Weights of a small class-conditioned image diffusion model: norm layernorm, num experts 16.
Rows from block 7 of a small class-conditioned image diffusion model, named by matrix and row number. Rows with one number within an expert belong to one neuron, the router's apart. Each number is 128 + 32 x the weight over its row's rms, rounded and kept within 0 to 255. All counts start at 0. Numbers have three digits each.
Before each expert's rows are labels from the 100 images, of 14848 (inputs lightly noised), where the router gives the expert most weight on average: "peak at" is the part of the image that holds the peak. Only what is clearly more common there than usual is listed. The data: microscope photos of single blood and bone marrow cells.
# router: slot weights (model.blocks.7.mlp.router.weight, 32x128, trained with AdamW), inputs 0-127
# up: expert up (model.blocks.7.mlp.up, 16x64x128), inputs 0-127
# down: expert down (model.blocks.7.mlp.down, 16x128x64, transposed), outputs 0-127

# expert 15
peak at: centre
router.30:123152085091113137141161113200113142112153098178176100167079109188081070153146118090113056143135037076080129124141085157123059135079107126109106081138106125117083135121074154103160086172156124155139137064149132114117130143137118106126118104121236072128163126122110163068094112146129130111130135156165146068110153109089140120145112135122191118116109092123098119147094117099152157139121
router.31:179150103124124120168144119147130132110126117106153111126067126165139128120194130152110032137163085056081118099119078132120122150067109044155120098152140089166109162188152109105119104167196105156152126121124111134174158153069088145129159096124165071140138103103125168135144168139136141124154147155114106139057143149101138149106139155080169116152112074191084090204103122102131151145094
up.0:095078112089145117129163128069146083150131141108121052133171091100132127183146123142172152120149124157157104134082140097161114135047106093149144110105132108141162172118147099101106050102107143107056093113074147098128091090120084120106124110117114176166091140127146139125116187135111139149113026098066075141113117128146118157174111120109099147161086150160124093165101203138130144148060
down.0:133096148169112120134161137166202105108107144104163100119164138147154141103130117195175127138085097153174099137108150124184086137096082129162092088154142110161125056096154139135137175128137110163181159087068116130100097137093181119098129127127113115147117159153147147173143180135122123096137146156127110043124086139115093121174033137150216122073116122152116049143124175125137111177134
up.1:134105133119143090143170084135126118121123137186175159144102078137067096158131089105097131169173098098147123099119140170106078103092180139147121167096128191128153152108098110115170137173128080127160127145111103200129134123163167084102109106110195124137125134153114119067058120138091104061089129127138142063175136144080119119134136129071125162065075118173142165082080162110128125062080
down.1:110133147094116146125101130133095143125105113062157085110107084159100103114150097135118082156147218072124159143113137089068133126147134126117133074103090109145168146172153102152106000148146135114158177080134145149123134114074120157141129162139040089116111122119132112117076154107164087128135165117063119098037153129206116152148090151131132100126124111087135100119142100126103145161127
up.2:192041126143188059145100123120174146102161119098102170120077176120178121118137208139189149168127166142131121103184133172155172119149177125133120124120106191124173169090112140137157137122116159128102140132114108168132174095128130143111109132140114179134083108164130128132114118102123125079080137210102173100152111090131129136116127152172089088105075153086102140079104063180101115095144
down.2:190085102122047178135083112095135147166176113106179137149064080110122142116202079138183136107113212131120166116057129169111108122146130124122159136125115163123136158099093086126114091105131182093119145162154138124131171128153092108138154142122119157119081125137134110107118158124112143115170134156132177184126146161142132079081213164103083097154125149081160141111120058173119138070138
up.3:118177166105205096143157117121121164100173103165150169182104117151199106073116133146113122164152087096117086097179140174103131109100156100108126168070138112086109146143160117141126180148119086097119130123066078190098120123135095070069135135132121186109138151165113062166149106195107146121097208157170140109146138175092137176116152134178108125136149128181093126115112121115158101154140
down.3:098166165163105142115077139168110065144212125107099087156148128117112113119142119119121094100130175157139100080127073080074125179146176156154115093169173154127159137187125138136161082135085125127098142180088142108108135082100159159098104125147038164114114126161140192137130106068120112094142188112119079122119177130186120080136112164145128131081161103215132129093137148138140093125115
up.4:193118165180125140128071123079130131181086146143126098103151163132195168149130107144157133144098095138164089144187203137168148158181138136084103167088113178186157132147145094138094170076109101160157116155098100147150153107083122146107105154189081130148146120131069112165171110103115100164086123106150176136093154182181085159186173144140153138167147143145105094101128139092110091155149
down.4:129160142075138156118028128127099140121142113098133108134150086133085065136136137187130115140214081090101113152104113131117141123202113088090148093108108134158120162166134135146143067162154150086090125097134124128127155130056072092136173119124110105114179140095168140175169115136115108175178163130129163111088187147159095129163082182129055091158124093090121119187128107123092122155142
up.5:134150137150163064141112153151132174188127170124121178110173065123077141110163127144125122127178122142103119117113124107139183193173165121080126149134172132142151160156120188162058171172109135148143175205116099175172098091131143136153132129198069138100112112104130120208135162175108152105176140173073166178144133124113146135118176151102146133088159158162136156124136145123086127133183
down.5:164138091147158105131113121175142149151118155087090127098081082156151120151156089155155146160130148076143125172088113119186117072095091123147073109135099097127159107077158138172083151152172097136130105125100141134119143174190131091137048120178069119155106109151100180115142163128114164166154123109110135159118109123163096163152028074076195141105101168081150092185140118099100104138142
up.6:135128133130112197137108171165153123162119160139149132164080200107114159169161168106131141119118088097159133134167141120168163154145117179143175170165133149172154094121131164149152136099134156189145167130153167152177159138174172206174152103147191123122120139167150175088182144102192126160122092115166139112126124155172163136151166111178145170186153177106149134145184131066147158101080
down.6:118106071146129087117178138153133093133073096129081104092094058138165162160078101072131133116093096058146129126137104123133172146089171125149093129118114114132096126100105109121118212175130115114137177167132123143095139124188197138124075169138181117111096126139125069054077089141155177117087098116035107166091142083165156114137162112089135166108127123132162129161120127101117137130101

# expert 14
peak at: top centre
router.28:152143170108138157130125142069133176160210161104142129122088141122105138122172138163149128177153134188148127106124208129099187105148189118131104077109098111099082146118123120085144129139118132136182081137141125140104164084121160098143169152087154159182087142132112074134106148129149130105073147117061126129179077065124163157126128070165101142182083208116156138107094130125070142080129
router.29:165138202140148124133084138055160167145150165117096112126101166131152163108177108171164135159121080168176072137132193095095182106146137146139124092092129111134080083131164100129129170138117141128167101181113112144135144114059179105133143187117146177136094155128103080147150199140145147121089144099113109196123120068158126166088094101168095100213117159109146089144133145142113099113086
up.0:137161117169174066155085100135148191169160121125128175175131120137089153161183174133128107143115184166136108126155133063146143119144098154084098174153106139114114126143072171148093162161121201094159095152176175179175143086141135107176115150159142202123080180148110082133119144092133135168102101111135144129130086145138185113131164097144158153155149121121148131136185108166117209080112
down.0:105093090122129163140143121137166157075176161115111166095153125081086175111145103151154148135096146137167115123091142097109122125151143100076165120144092120128176122136082120090169130099101211183093104186123104198101173142159167141134162174099105168078107154107110190148102099186097189128131082165165109116142118121088116145114112081110106176134130151129148143075161113153121204050110
up.1:131191163074096117130131088109129132127140090148113166108095100116180086125157132148119108139183189064134123154173189152095141128179147170112136154190196142131133121104122174142147096144161092162155141122173124129086144167137197198176127134120221164105156134135101121153175108167085103125084139100127151102116170141169154127131153105118176124116043127154167164109108104125096100137165
down.1:093145138053136132077122133115048137163146129148126144104129154141113067173112099055130142183197149143123136154152125113177138087131131165128120179173053193061140165164145132109101055120157086125146080155153103129114111170129108158110133158100102147123173092111094150092148127155160122210138101138152146168157110139156159164117131081158123155142110166121101195090107141085102147101137
up.2:081099069106124166112146113157160125109096070109176139113155122146059102159104176088113123091146154152147172150110108092129149211106118143120155159112144143081120144105053130148130071111161149120136117045142156091107153170132129157167143094097116141165105179132131178085087122115142178141199102203112171110151119122113213096081096136136141131093095123105117156123154170146121186124111
down.2:117138139166113095105165159174108116167177133108110102170107132114092195123143081090113221140094037120137113137131107124076128183101090183132097159129132118126179138128126130138114157145142135148117153186091124046039162089061162143146093147130122135150145172147136126087124141167156113116080141173175104167126131118161192093098071171142113104135145125174107149090133139092150143112126
up.3:175091121147169116181167085110091122098126141094152089096093131124129152126146129098125079152160074103106089104061114090145112152076087051195126118113131145135089149161164113112160092117167118132079083115079074168146178103083100105133162108143091159140146123115112159146140128175147147146170136091110106117110139155079182098138146089056133132184095095133108077184141209153101156124118
down.3:164165122096081167116131098170148182213167152094151122090086112130083155127182132145183138177149074137121122140143172108122084093154085105123141070120055134097171096089130072120067128137139119077154073120157163162136163183149156120103105102109148137144154143097129115121088162115127087200147142136151128115170142159150164196117110165141103094155107144042161125143097142161106143144124
up.4:132156125132084112153112092155086116129122099115125113092105106083207143153122169126135124097112215118087114185139165153181144082146195144079085162154156130134142138105089154144142142132147142096122115115174186095116176099147149146150094117102184151137131134146057123148169083134107111130051092115092163089113124136151143108203150081067125155117096142132095143083182094061081140109153
down.4:060146100123149094110092123117140129159108116127127188120136151159121111161101129088102088188116167106161145135188148123134085124137177081120088122091148151131171153106113103097123128117136156188178215106155076101109099102135096087163109099166082174036105116155109126112172177138150125156120089123150093110152082114118165170088107086119187098140107187099111187090162085133121150090156
up.5:114060136098144135113132118125091114203089107121133141083208088106136127154136130093141192091168114156180163170137147102151134137169049146110105167130124141136139114132082156149129147105082120181077211154143123177136057114148109140150125113108103141096099113096113131175089123081124111139122114183164115144081129131141138118174112147100166181211158150092140115117153078115047128136148
down.5:183185185114127146157053137162131163103164186117186101110113088135186122112179112172141157096119068128134056116130116081079098062142052141133150110124105103118177136123184163160122104085114125110087108087135126140128131162101132144109103122116132133156094122119127155172152205134104156157153189096140125087164107168163149044150072131139152083090120106095135098115109111116108138121120
up.6:085083120145174089129158072119114109113079114130149149188067126103076071134141148084101146143150131101185160163140110077106169129117076113133144150123111165169160189083160136202170102107103101110100151135098107106133131127179106174178127114101153139082090080204108166121107098109084138120144143148096127111134155218135200094114086127097156144129158172123099165118128097129136133129176
down.6:096046126116126187072195177128089092125087092103112174120116140129120118139085124143084131122141122159107139176064138111215128133068113176145162115145062154175095079167188151056134158150135138132162118121079145144091150141124132121140140149135124123115160142179172145122117036172133087096105136139151108111158136083139159173142039117153128150106147113138156153149161125127127101120140

# expert 12
peak at: bottom centre
router.24:157111104117122155141197151184118165109130119134176128157057132170082100110156174099115053125175066097084139104111082131145123165077124074185133086159129129145128170158110152107149076171161127174131125074141117147155157140144104141139159099135180069165154096138145196073110118160193133098161145136128112088129107143081169098112098130102164186133121121158102128174128140095108184095107
router.25:089134191131126137142071141114106133132143142133101183123183124068110177143114119116130173150113095159163122124106160113123140131173085148112115204115112149092136092116098138157125187098091170097137134148131168167159115117116209112149101185125073210107130164138106109106134129106120161163139102063137119124163108121184144112144000119169108121150177173123161152113156133140139107100127
up.0:131130115059102133121114154129147139130093126147079105123110105163151091060105086107114127132161075143144102066115062149174134136133068123115137084128146083085066158139127173169075139115135094118144166130129135120139100157120096137141137143121184094057128078112107079188189140100140120128124150126169096185125132063082109115085103144132108087182068134099100107154135064109091093180179
down.0:172146108091144099171072125130226141096088122205113101098110100079163181096123142127141087166143113157228110129110109129133085150168141073100109199143144156126119119072160147108141111169098071170090122126127101104119118125168175116088141108106149132102075136174095139139155153150110186172145122136097180090123150098112111104102101140093149094157108143133147094160110097113059102150142
up.1:163150115116173090097144150092113175120100137107129148116078120111124127040170149156083090146165111094078080096148093110143175156135158101139109097086090040114053163153145161116140119149144126118169175104094080107126109118127093141126188135105164098110096064096159134137118175164128111117185159076134125138142083117135209127120147086174116110148188116118095116183129178131115146145168
down.1:145146128144124134162179103137091110123103167079143167125108140175106125135168110122087096130092108151099146098093108106139119100118077149142143090075083087118135086141190116125131151121105171123078058143180134155136166179215108143164105131163181117158095123167073155136114137137135130125101170137184103115210103141102177128107165099150136203113170187086154215099161122139145114108118
up.2:034133177082140187140134103109152105105109086183126142152068122131114159158103144127077123086137112132194094161126140122147156070133094145142147125105175164140120123148075105164140129115138141134093129076125076076137163157141158122157167136165168181147124148071121128091134144056157044166139121199141100145113117170169129088172152135185105147142157139154153125155073154083137097155102
down.2:046114147144114114128164175143146110118153118140144109102073166165056121143087063115092100163138158136146117161128145121168127044141119120133144132097147152137082127145074101098146108134159117113179098161120177127125156136179131135165090135095063182172155070090149153102050101147131186125118144170077107120148122112183077193149144143156128176110109120131101090126085133107125130203106
up.3:127164153099153108112152192135120139111135110098097172145089167169134122112102121136075122138143158136104151108091097123144096131105063142143088114135125103097121129145175057045136139094111165150111154112125080154127153161100061117138077169106186133117165096183064114109153148042119139156177125152138047088096106092140197184157166142177129075143112111150117128179138155149116094149127
down.3:158105156095100135151157112097119148129136146144126138108097071094154087098103151139094179112144108118122164113124138113187174119082155100095191078098113156091080112174182191199136116162131135068138143134100160170139179143108197144160199088134189149112163180175193151137164109195111138117084129146130098177124066134123180076140114126092119116116114125153105110111116141126149087123155
up.4:192127097119149043084136111156142110095097111099156111146123177125172066075161082079118112112119121134142132127143139112112118168135065191161150136118157098181122086136124126142159160095109055146118119089149113090125143136098120138151165132116222122078069082091111149090126164135161114126162115201137130125075124125160144147108119077177120135131135139126054136188083178085119169145123
down.4:154113097082120204173184124081131094135139123115088092124128105126095166077120120041120138116179072190113112129084097123115144183160104103154080117108127143144116178161112110145110095141073080076107109172153153099160187161144091155144092124137168139134108165128140129098086130147191132114107127195129139156174113166111148125114187089073146184120158150097151140153102135109137198086125
up.5:169074160068155157113129132104114099113173099135113139202099091174149127108100109139090141107110149128145150158112160133069056119110106111181115117133122093155096137063074122165195116115104162103091135126111116179121159170117154112138184122119200127127142141152100096147151160177136125166177186157153147060117150139135140183123150131132100078123057154125127117180168135048145117123183
down.5:224073167143083123163094153139136111134149127114163139079088149102156129087122121168066114164148159145161154180129065122090157133173131145174178151113116109135082115061058129077096107157091146150170104130127149167121169112108067130132106143142128145100137120127156139129139160090123129137082172137101179201127122111140120105119198131134157105175071184148132135083175121089113115083170
up.6:093187179131111171094164089125117131125156092097135109173032127173157072122103105129105143132139172116129082036097129061085150120096122143160141121120132074100133114107139076072178118107103123102136110091158113152176156168113042150072109125146116132150119121102088157136127146199114140177162106126122149168111167147120199142116183155162138098142127102152112150138150138139113115147066
down.6:108162165116133099157164168106116132077207130090168100114097138155101165157126148139151065107133197160093127068105100102090112127161097139151133106109151083115089112127110158147098139134112147164127059119165128121126186151169139100116145158096016127191095092117195121125056102074081101120119117139144168091126136129197141150141101155140136138131086117136099104159165108146155089154082