From a checkpoint of a small class-conditioned image diffusion model.
Training: soap at rate 0.0036, 11200 steps, batches of 256.
Rows from block 6 of a small class-conditioned image diffusion model, named by matrix and row number. Rows with one number belong to one neuron. Each number is 128 + 24 x the weight over its row's rms, rounded and kept within 0 to 255. All counts start at 0. Numbers have three digits each.
After each neuron's rows are labels from the 100 images, of 14848 (inputs lightly noised), where the neuron reaches its highest value: "strongest on" is what is common among them. Only what is clearly more common there than usual is listed. The data: microscope photos of single blood and bone marrow cells.
# fc1: MLP up (model.blocks.6.mlp.fc1.weight, 256x128), inputs 0-127
# fc2: MLP down (model.blocks.6.mlp.fc2.weight, 128x256, transposed), outputs 0-127

fc1.114:144089129122174132108086120143123097138133140105122184111106106140117129145114122133111170078159110100137123082116112115164123109161122110094140128114198101098146148148116135150087131146141159145100144104142127138144115119132180116122187171182140112096136092076159159107142133107155136118136118139102097126137122120119130114145149113139149116121123092121082101110119090114107112107117
fc2.114:159116145150181131172134094134112179135150124161113115106154129124117115128124128105125158170163099134161128167103140109117115151154107116066121118158082170155125142093142108119111106153113164122118131163113134140135134106127139144157075183187115135131098130165129156101148143117130159114121133137109146146143116125109110126086162107109136157161151154135093092090113164137124141132145
strongest on: smear: peripheral blood; cell type: segmented neutrophil

fc1.119:154134147140139154117155123118181116130117128132114126104181118097175143139153157167172152122157155145122142158142158145137167179138119143133125130187132178169165186103092141154133090126136144113127122163108114150137137101123119171136148155121097179134130116103152113117167140172138125135135123127115161130092136132153111112169100145143131135145119135131132098134162143137104105145176
fc2.119:152120152080066091118122126136125120149149123155124143094141136179181131130107131098093171146097133104118140127101115147146100100149143111107129115151077164163135156141102105123101181145156103111155121133141124112092141153122161132144159125141092101121115125117144105162086110122109143141146090121094123114118108115105098149093187125132141138133167119145151125100098090110102147111106
strongest on: smear: peripheral blood

fc1.116:115161101124108120131120150169082098141108116116162112157118174133134146150152167153107119120118132173116109146171150149141111113067131154124085142144114105132091101175103087109124147174123121122181192115138139107132120150121115140120135137153162139146140180153125102118112139148135123094111119118150136123128169135128106159120132139153156140173134153148099110166157110110137177118138
fc2.116:157099119185147110119128130134153070119145107124111127103126112103161094105121109194125076108138123066129110137144086119141123129118140079111120122137173088121118137138132105141136048147118127109128116129152134159147108090124086174139133125111126147147088135153150161153174135091115152137101143139143139154143099128144075117123135124127124132134120150136154158142115127117098157131120
strongest on: cell type: erythroblast

fc1.51:138129133102129157117161134165146175138144134126108120135137150165149142115120154106151175101131138134092145143126138133102103185134126141117119138145171156149173109126081129160098122111117161115080146109147093122112131159156114152108121116123130140169094170086153176098146108160179146093118110129139127130103141145100158096126142127139158132108109086149140103115140177109111132095085
fc2.51:127118105170137130136165136153128166129131165133088118181137106142130114152103117093167109100130139129159137115127130135107147178125141118137136122150156144128100150117180115103140136188120086089081076123151098130126125107148178141105125142134124098098104093098150087145170131121108134135115157107110094134127127147094157095143153143139120110128110098133106166153107175097148107107149
strongest on: smear: peripheral blood

fc1.219:136099085128158131162116112131134112124115134117113102097128101152122134156153139131146111096117092104111109156154168128106121149155153096089137102090128166116132147108112092101102150089151104129146096085123109087096170120136143110109126083135113105148124099102114086095102133107105118164089105109118156130070134089157129115121124100107143121106148123159123125092119140126151058147108
fc2.219:141117120136161121127101107118105144112133123150136132200121113116087121158129119145107121127121083056129136119130150139117148115149096110124125143175155107133122132128087141094097120083134115140102115153127146117128161150097137122144097088113119112141100120135161100127194135130099140190132116146130165115142112148101105134131070102160133120153100102107167164113119120094085105141156
strongest on: cell type: segmented neutrophil; smear: peripheral blood

fc1.148:151149097111135092155155110124104121122116153076151150123116147122120157108106080129111147123119097105119153129101157136119100121123124139105163146186099104176111107153164122099144148083169142167134129115128091118099183114119131146127169144120131115130196128118126123181138079157087115140141132184113115122144139168135122148110127088120129126132138146140112163120171116127118136138149
fc2.148:145141063096130151109095124121160122153142089146108102141125142123125154123155084142133140139128115159149090140168142134133115125131160175114100109077159122088084121127112140087155096128133143119125155165137158122117096088144165111139100158109130104148080122119133120146137109137088098134127125197146136120140108100117133111183145072127116116136141143096112128117149123134140131176152
strongest on: smear: peripheral blood

fc1.186:151126125140131145130134132123181093155105145117149159136151132107171161146153149189122134125134178155159159154141125151144148130177179127147179161122120125137158188145156145123138154136138130153131161165114159149116178117104139141143120150126112141169145110163119150164136144154091152117126125137129155155151153149142117175136086151133090108131160145154103111114130147136108150154125
fc2.186:135083133151121130129115152123166158097081131155131146155144164156134150111142115115117118099137110129119139122135148092154144137100088157091145146110155172138148125097121131109144093164166079127115097132150118150106140102167136116154149157149103131140116123152146121165165122146117125104071151114119092149153115126086179098092161164117107137119125083131134139089150166097117091142112
strongest on: smear: peripheral blood

fc1.165:141109115131104137128136151163155123117118107117120128132089063154122132109134116161070131102092125117084133132170126118134112136083104122098120098162128071154152126165136132089107167140117128114122088174101115127105096135112129113090064115135127121159156139120120145105109127096130157125141141113110102141134152155154077117116149120167139152082082141162121127128101110095109150136124
fc2.165:167120106116104099122134160090167114135132138167138104147156062110109130126131120095171148142099088175101110116084132119112137122119134143106100100078107178117135144113148088109109138124109128147161132078114126126109157158108131139142163113130126135137088140140129139143132135105106160184119180116123151102134164106109149143118171123113152111114152091105147122138110144157121165117165
strongest on: smear: peripheral blood; cell type: segmented neutrophil

fc1.20:067135095139141081130100117173123124112153165079102110154118146113112121132127159145120170077089132136111147149108062108123116092095107129111119084147082118096125149121131157147133149148102102136103136126139112111117116132133098158120140120151074121116098128099146086132081145133126143143135141134130142153154170120094143110086134148102106111110116084112086113127148125135139151154132
fc2.20:084144138105138175125173132073109161135109078150109133140137145131148134157154162112135128172104118127129133100118140111132097163120134124124145121130154134188101148131138089136154106138164084119136130146138155099108148149153101066172097110162124136105158132126130080095159129142142146130124120116130090124157174124170115146154140098123085120143129125096089100133162126131096146131139
strongest on: smear: peripheral blood

fc1.12:125115079151109136121064146130114139128090104122155097136113119119134122118065110103139126117092066102141112126106135144131110119129098139100087146108108118100140105080068109100094140106132086109118117091157127125125099091127131088082097132119143128113071135086117112104122101100136115115104101119125150109112143125101079126129138104134128118097122162121081117102105109105127130125123
fc2.12:125095097141151147129170126087139111158145136100107119142123138113183137117076142120127159126100151123133135105141104140067125125128174120108160168151102123138207131143086125137111089150145094114154120140181105115130158099099142111169153133131113092112128137165106105133127085143138117113133142139138115107141143119171153145153130120122125115102140123115062118131112138159159114156154
strongest on: cell type: lymphocyte

fc1.180:104079102116132154155157123104088105135125114124143145123143139114098147166131119108114121160169138095141166086127113132142137137130086079148143035124125145134140184181128131132120091126107140140166172117133119160150141151135098147148126118119151139136150088109095132134088099128123120083126116121162110123118121137098125105117161152149146164144102125157144103145123114124081154110139
fc2.180:129143172100136152146055129152077153124122120104138135160141102135129121145128124139119168096136145203118113122105182133160099148153088104152128081128118144132112116107211108137138135098122117102135113095131126124101110135115139147131145132127112115117142074103131115156102105139129128111115157130113135157120138113112134099098121142172194115120114148132113157092105124141100115112140
strongest on: cell type: erythroblast

fc1.196:168160144124111178166139104101164120172144149124134164130143117134167152182103145125139130143144159126154141132111129186151089148135127150125149166158145145130152149127142154149115105122135180144132148118133118142147133117083133125112129154135141116094121156099187139154103130146164127108130163119136122122074165137154125124181101125136129157132121150146117133148133104124059095127167
fc2.196:146133129121093128109128120131111105151150168101126159148127133112128138121083090150095140109096169160169137094124147129101121087141149107179149124111112136132173189098120133112128142128107074122124109135146115117139109126130145141089134150131118110102169099118145090136086095110119187140144091129150128115126149116127134150136113124108102120114139078126113119133197154140069108141165
strongest on: smear: peripheral blood

fc1.59:118096139102125145079148137108140123098148118108136113121125094134122079123125132122171108136153147136132109129147070126104121156120098155102074116148138128131111107114129112106167152151107087110104133130146104185131130144150083160115108149147124130116122127117129136132089111100114146115150118167148100102088149155075122074104100136111140131120145108128110121139054143143060136151106
fc2.59:149133106124120145129093121098117126152133111117123147125121107107129159132134111173153103165124123157136078119148172129164130115098172102107137127155132144133156151145086107153114143128145135100093164105102161104113191139174119174112111124142146120149124150136159135111092149160155125133101079111178103158118119111166105118120080120126171117151131137103121132158142079110114178137114
strongest on: smear: peripheral blood

fc1.248:152141178116127149135164115126141110135176110152163132120163142134172110124126150120135112114162164148162126138122154170144118139091128121099141161156140163173166168183138095113137139148160155144129146124094111146154135134075142134166144145174145151146140122127151120169141147124129107151143153134136120155149133155096113168144103150161123092162140126170107141169154111163120101116149
fc2.248:151071147148084105157124038125105129097110108120082121124147146096130156089143108100124097108122140117143122115173119119126122121102149122173146133124143142136084151114142119102084146148108101145078129127121141144157133137153122120154139147124098112124142139106076129129118136112151168111106082127141126121122179089112106134108153173119136154155107137125128085155129121165109111162120
strongest on: smear: peripheral blood

fc1.255:138117126096083175115143116163177094157184137139184097098089097145109142148129169152101089100137119118143171154137139131132157141100138057133137125141142137124119169112122132103124151119147106069111119110124149110090133133127117115098114144114097119154135137129139129104129120123139089155123110124129118118143114131126139181136139107146108088107095148107152113117074111088143159116138
fc2.255:129121117078091094129122111090150168133076140177097146177157083130135152145105160087149121154131121154097079088128126133110143138097135063121126124105099126141134174140116118125123104118121105171163129144168107111099134120114137125152157132107108107141096127159122129131104097127108092166145131114107150116131121142123116076132148125118128172117150120175151129133090146158130150117142
strongest on: cell type: segmented neutrophil

fc1.123:136141139147118159136100134154089136154107114172184121113126122149166157151122122085131083142119170115122118131146173134137104111169112149098092140099139162134100065158088110121121184135149124089149142131136136148136102110091148104112125136136170152109125175116094124108132101090149146130117114107167140103086113107145131119141147093163130145169127152138155123136116122099102121099128
fc2.123:120127125103137169127126111109163130116103104163188118108121118137058107126149131092127196130136205141126130129139102136125138137128121109151100102108118142137161202138165096144118159150123128099137128105125126096111099141077158095116120126134131103110125084132102109152114147156097117137119148153081124113179152092139132133152133154151121149097135142125100130122133120109147131114144
strongest on: smear: peripheral blood

fc1.13:177133135153127099145148168108162084134097133123151145132126161133169157131107147174150136116129198098138119127149124155166124145124171148121163131147146138161132159136184099137147135125160159144124156156136149129121137147086108129146142126160124170145097103136171118166170130160121151131137148154112104122112133165123094175115099129163099163136134147152109140102096116155114121115145
fc2.13:086140106166110061158115133135145136121152137169088140117130125131139165111122114137118124122112084149152130121152145107151144142119134117158106081157142182153160113098148160136117140122126106156102132116132134112131128076144136132148159165111107075079129120113132131174142121123148106123118161127100085113102169144104124181104189119138078136134131124116104150131151121167145132100125
strongest on: smear: peripheral blood

fc1.211:149121117132145131150161116141125095140166149161143066133168114158131111161137120144154092127115108110120105168132136123111126156120102143140123119108149140113115148082099152078130083131117150131070118118123130077131139063137127126114090100126126121136111128133113157085092157128113135133104087156115170146094133127122104100164144108147090134126114141122126062136140161146170111139091
fc2.211:134082118097129126098119126117124109160118141103160115100087106090186127146160134061121151128163122109114104105137118105094131118094119161119156132141136134122103140107119149145133136119122096125157117123118122156108175090120131144093095104144115126134156104127100172123117115111127072079097116137059105096127076139146139115131167109149089129159152141113139134123074124137135130127114
strongest on: cell type: segmented neutrophil

fc1.207:133079130154134118114136151072095178139146151155132124165097130138109162079123121108124098101112120120069133113111117120166118127161133159128149146109135137102122103119156125118109143161102129134160124130124079120129166159133134150130110131104084040094134121151157120127158126129141121148167128108097160174123136153119152109165156121103121112121133153122152104119117139128147167139177
fc2.207:150220152150115125145136109082112131119146148125119136141093137108142101102114138107109114116114146120163137093113119152185172128111119092112146112095136127122125121112126128122146137112112125131124110140109100141137140089122100124132112110173096221168136102139143161151128144148126136139175140173106133175147125127121135132178145111105154113117126106134088149131158138127150091156112
strongest on: cell type: segmented neutrophil; smear: peripheral blood

fc1.16:130138105159146155131091125126133160129111129111145144129141096149124178140140120151111110085099112157110138139101122119130133146155107131106063116133110118104125129145071117164103155132139168089146090132170088113121102111086134123102116105092172145116047151111104109144127128122116142149095092135105131113125130111112106150100136074092151092102162131124148143131096108133102125102132
fc2.16:144128100162171084143125110142132100118145119141114111128106101100106159139149124092122115180117131122124135111149114108146124100145115131122169114113143155142105148114092152163107148138130187172113119115131193108124159151173106143158115089108133134118186128102158122163138139148124123152149113124140160151140143119141151104154149079170136169131075157125173134140100143108109144153140
strongest on: smear: peripheral blood

fc1.70:121108116129087129119112072142114113135118097105113141130104111118115126134163175084118143106128124134112124112093117119137114123096136138157106150144151157112126126157143101149168170153115102131113097090106135120102160112115118124125112109174136151102112124136147183153136121146137100129141118095081114055133117100145112126098137114085153135080081130154148171137129114167109192119150
fc2.70:119101095121095129136146073109138137148130168160124131114145149137166122136099154147117174132114077145122133127136126121132113122120129165136143074104102108138120141102132145137171124113128100126158113167107106110080114104129106143138139120163122129101151150125099165174124099140129109128124156099123121181095117176102135129129190111157127141100163147128129156114114136094150177089186
strongest on: smear: peripheral blood

fc1.22:150108131144124130101159111088170133158113123186143100112102131148112113117140114108175119120116089109214129145121136114106179159154104125123148117117140143119115162106135113110130105121133119100111085102092106126112122108123100107100121133140029125136109105157119133091108150131153109113127103133166164138109126139119121108116126114119078135105134146113136082112101127116167110132128
fc2.22:141130140138130121150102134143182129175174130079142133144165139132090109147165108142091091100147177177176125115093153122160152113162109105134110145126094118142102163142143132088145155130114146155106117107109112118126132133144139163134112117119145098121142143086150121113136151164119144095145156141140074148120124099104143162134186126103101135118125107142134089136087092135126090143134
strongest on: cell type: segmented neutrophil

fc1.24:119148139096134112145125182123100151100099072106090109130160107130128098137131068125115156126141135117089133092108100104120084111101129147181138152086154105128129145101133161188144098120137180146132164126132124100099113132136117101164096149156155121108117121131132147145118109132111120118138143151122135075129177131131132093109124118109138168118114116125070158112142149131087134140145
fc2.24:108108135091140110160093070111150169123088093141106091151150120167125115143113181129126119149142122129127115089092143158153157134140125106075112120072156155133121129115105132074116136127154098131153140134149110142123130164111119090137127097089119119139104104144136119118113131140104128156117106108118181088138081148138109090087131166117156171144112127133179153132122150123121127124123
strongest on: smear: peripheral blood

fc1.214:139138116138156155134121139162151124155139117136146122127149148123122129128148127149121150099146165079141170143152128135126128140154120148113109138128079125125140138106148182144104203152156135154120208132162139139114129087165107101183115146085124142122109137131124134177085140137106119119155125141130139142150160161094118105135103164101131146147153122124106167120126101088115179152146
fc2.214:139151075139128141096098160098104108130139129150081139098145101114116097125149125095121137112139167153142103124118115151136135121113174128123149171121149121146134158108114110114186074135134086086113115125158124107119124115124126123149153153133166100102123102139116135131174119131104139117123131162120099171125172090195147110130059127158150109143143091122111121111134131133125157171153
strongest on: smear: peripheral blood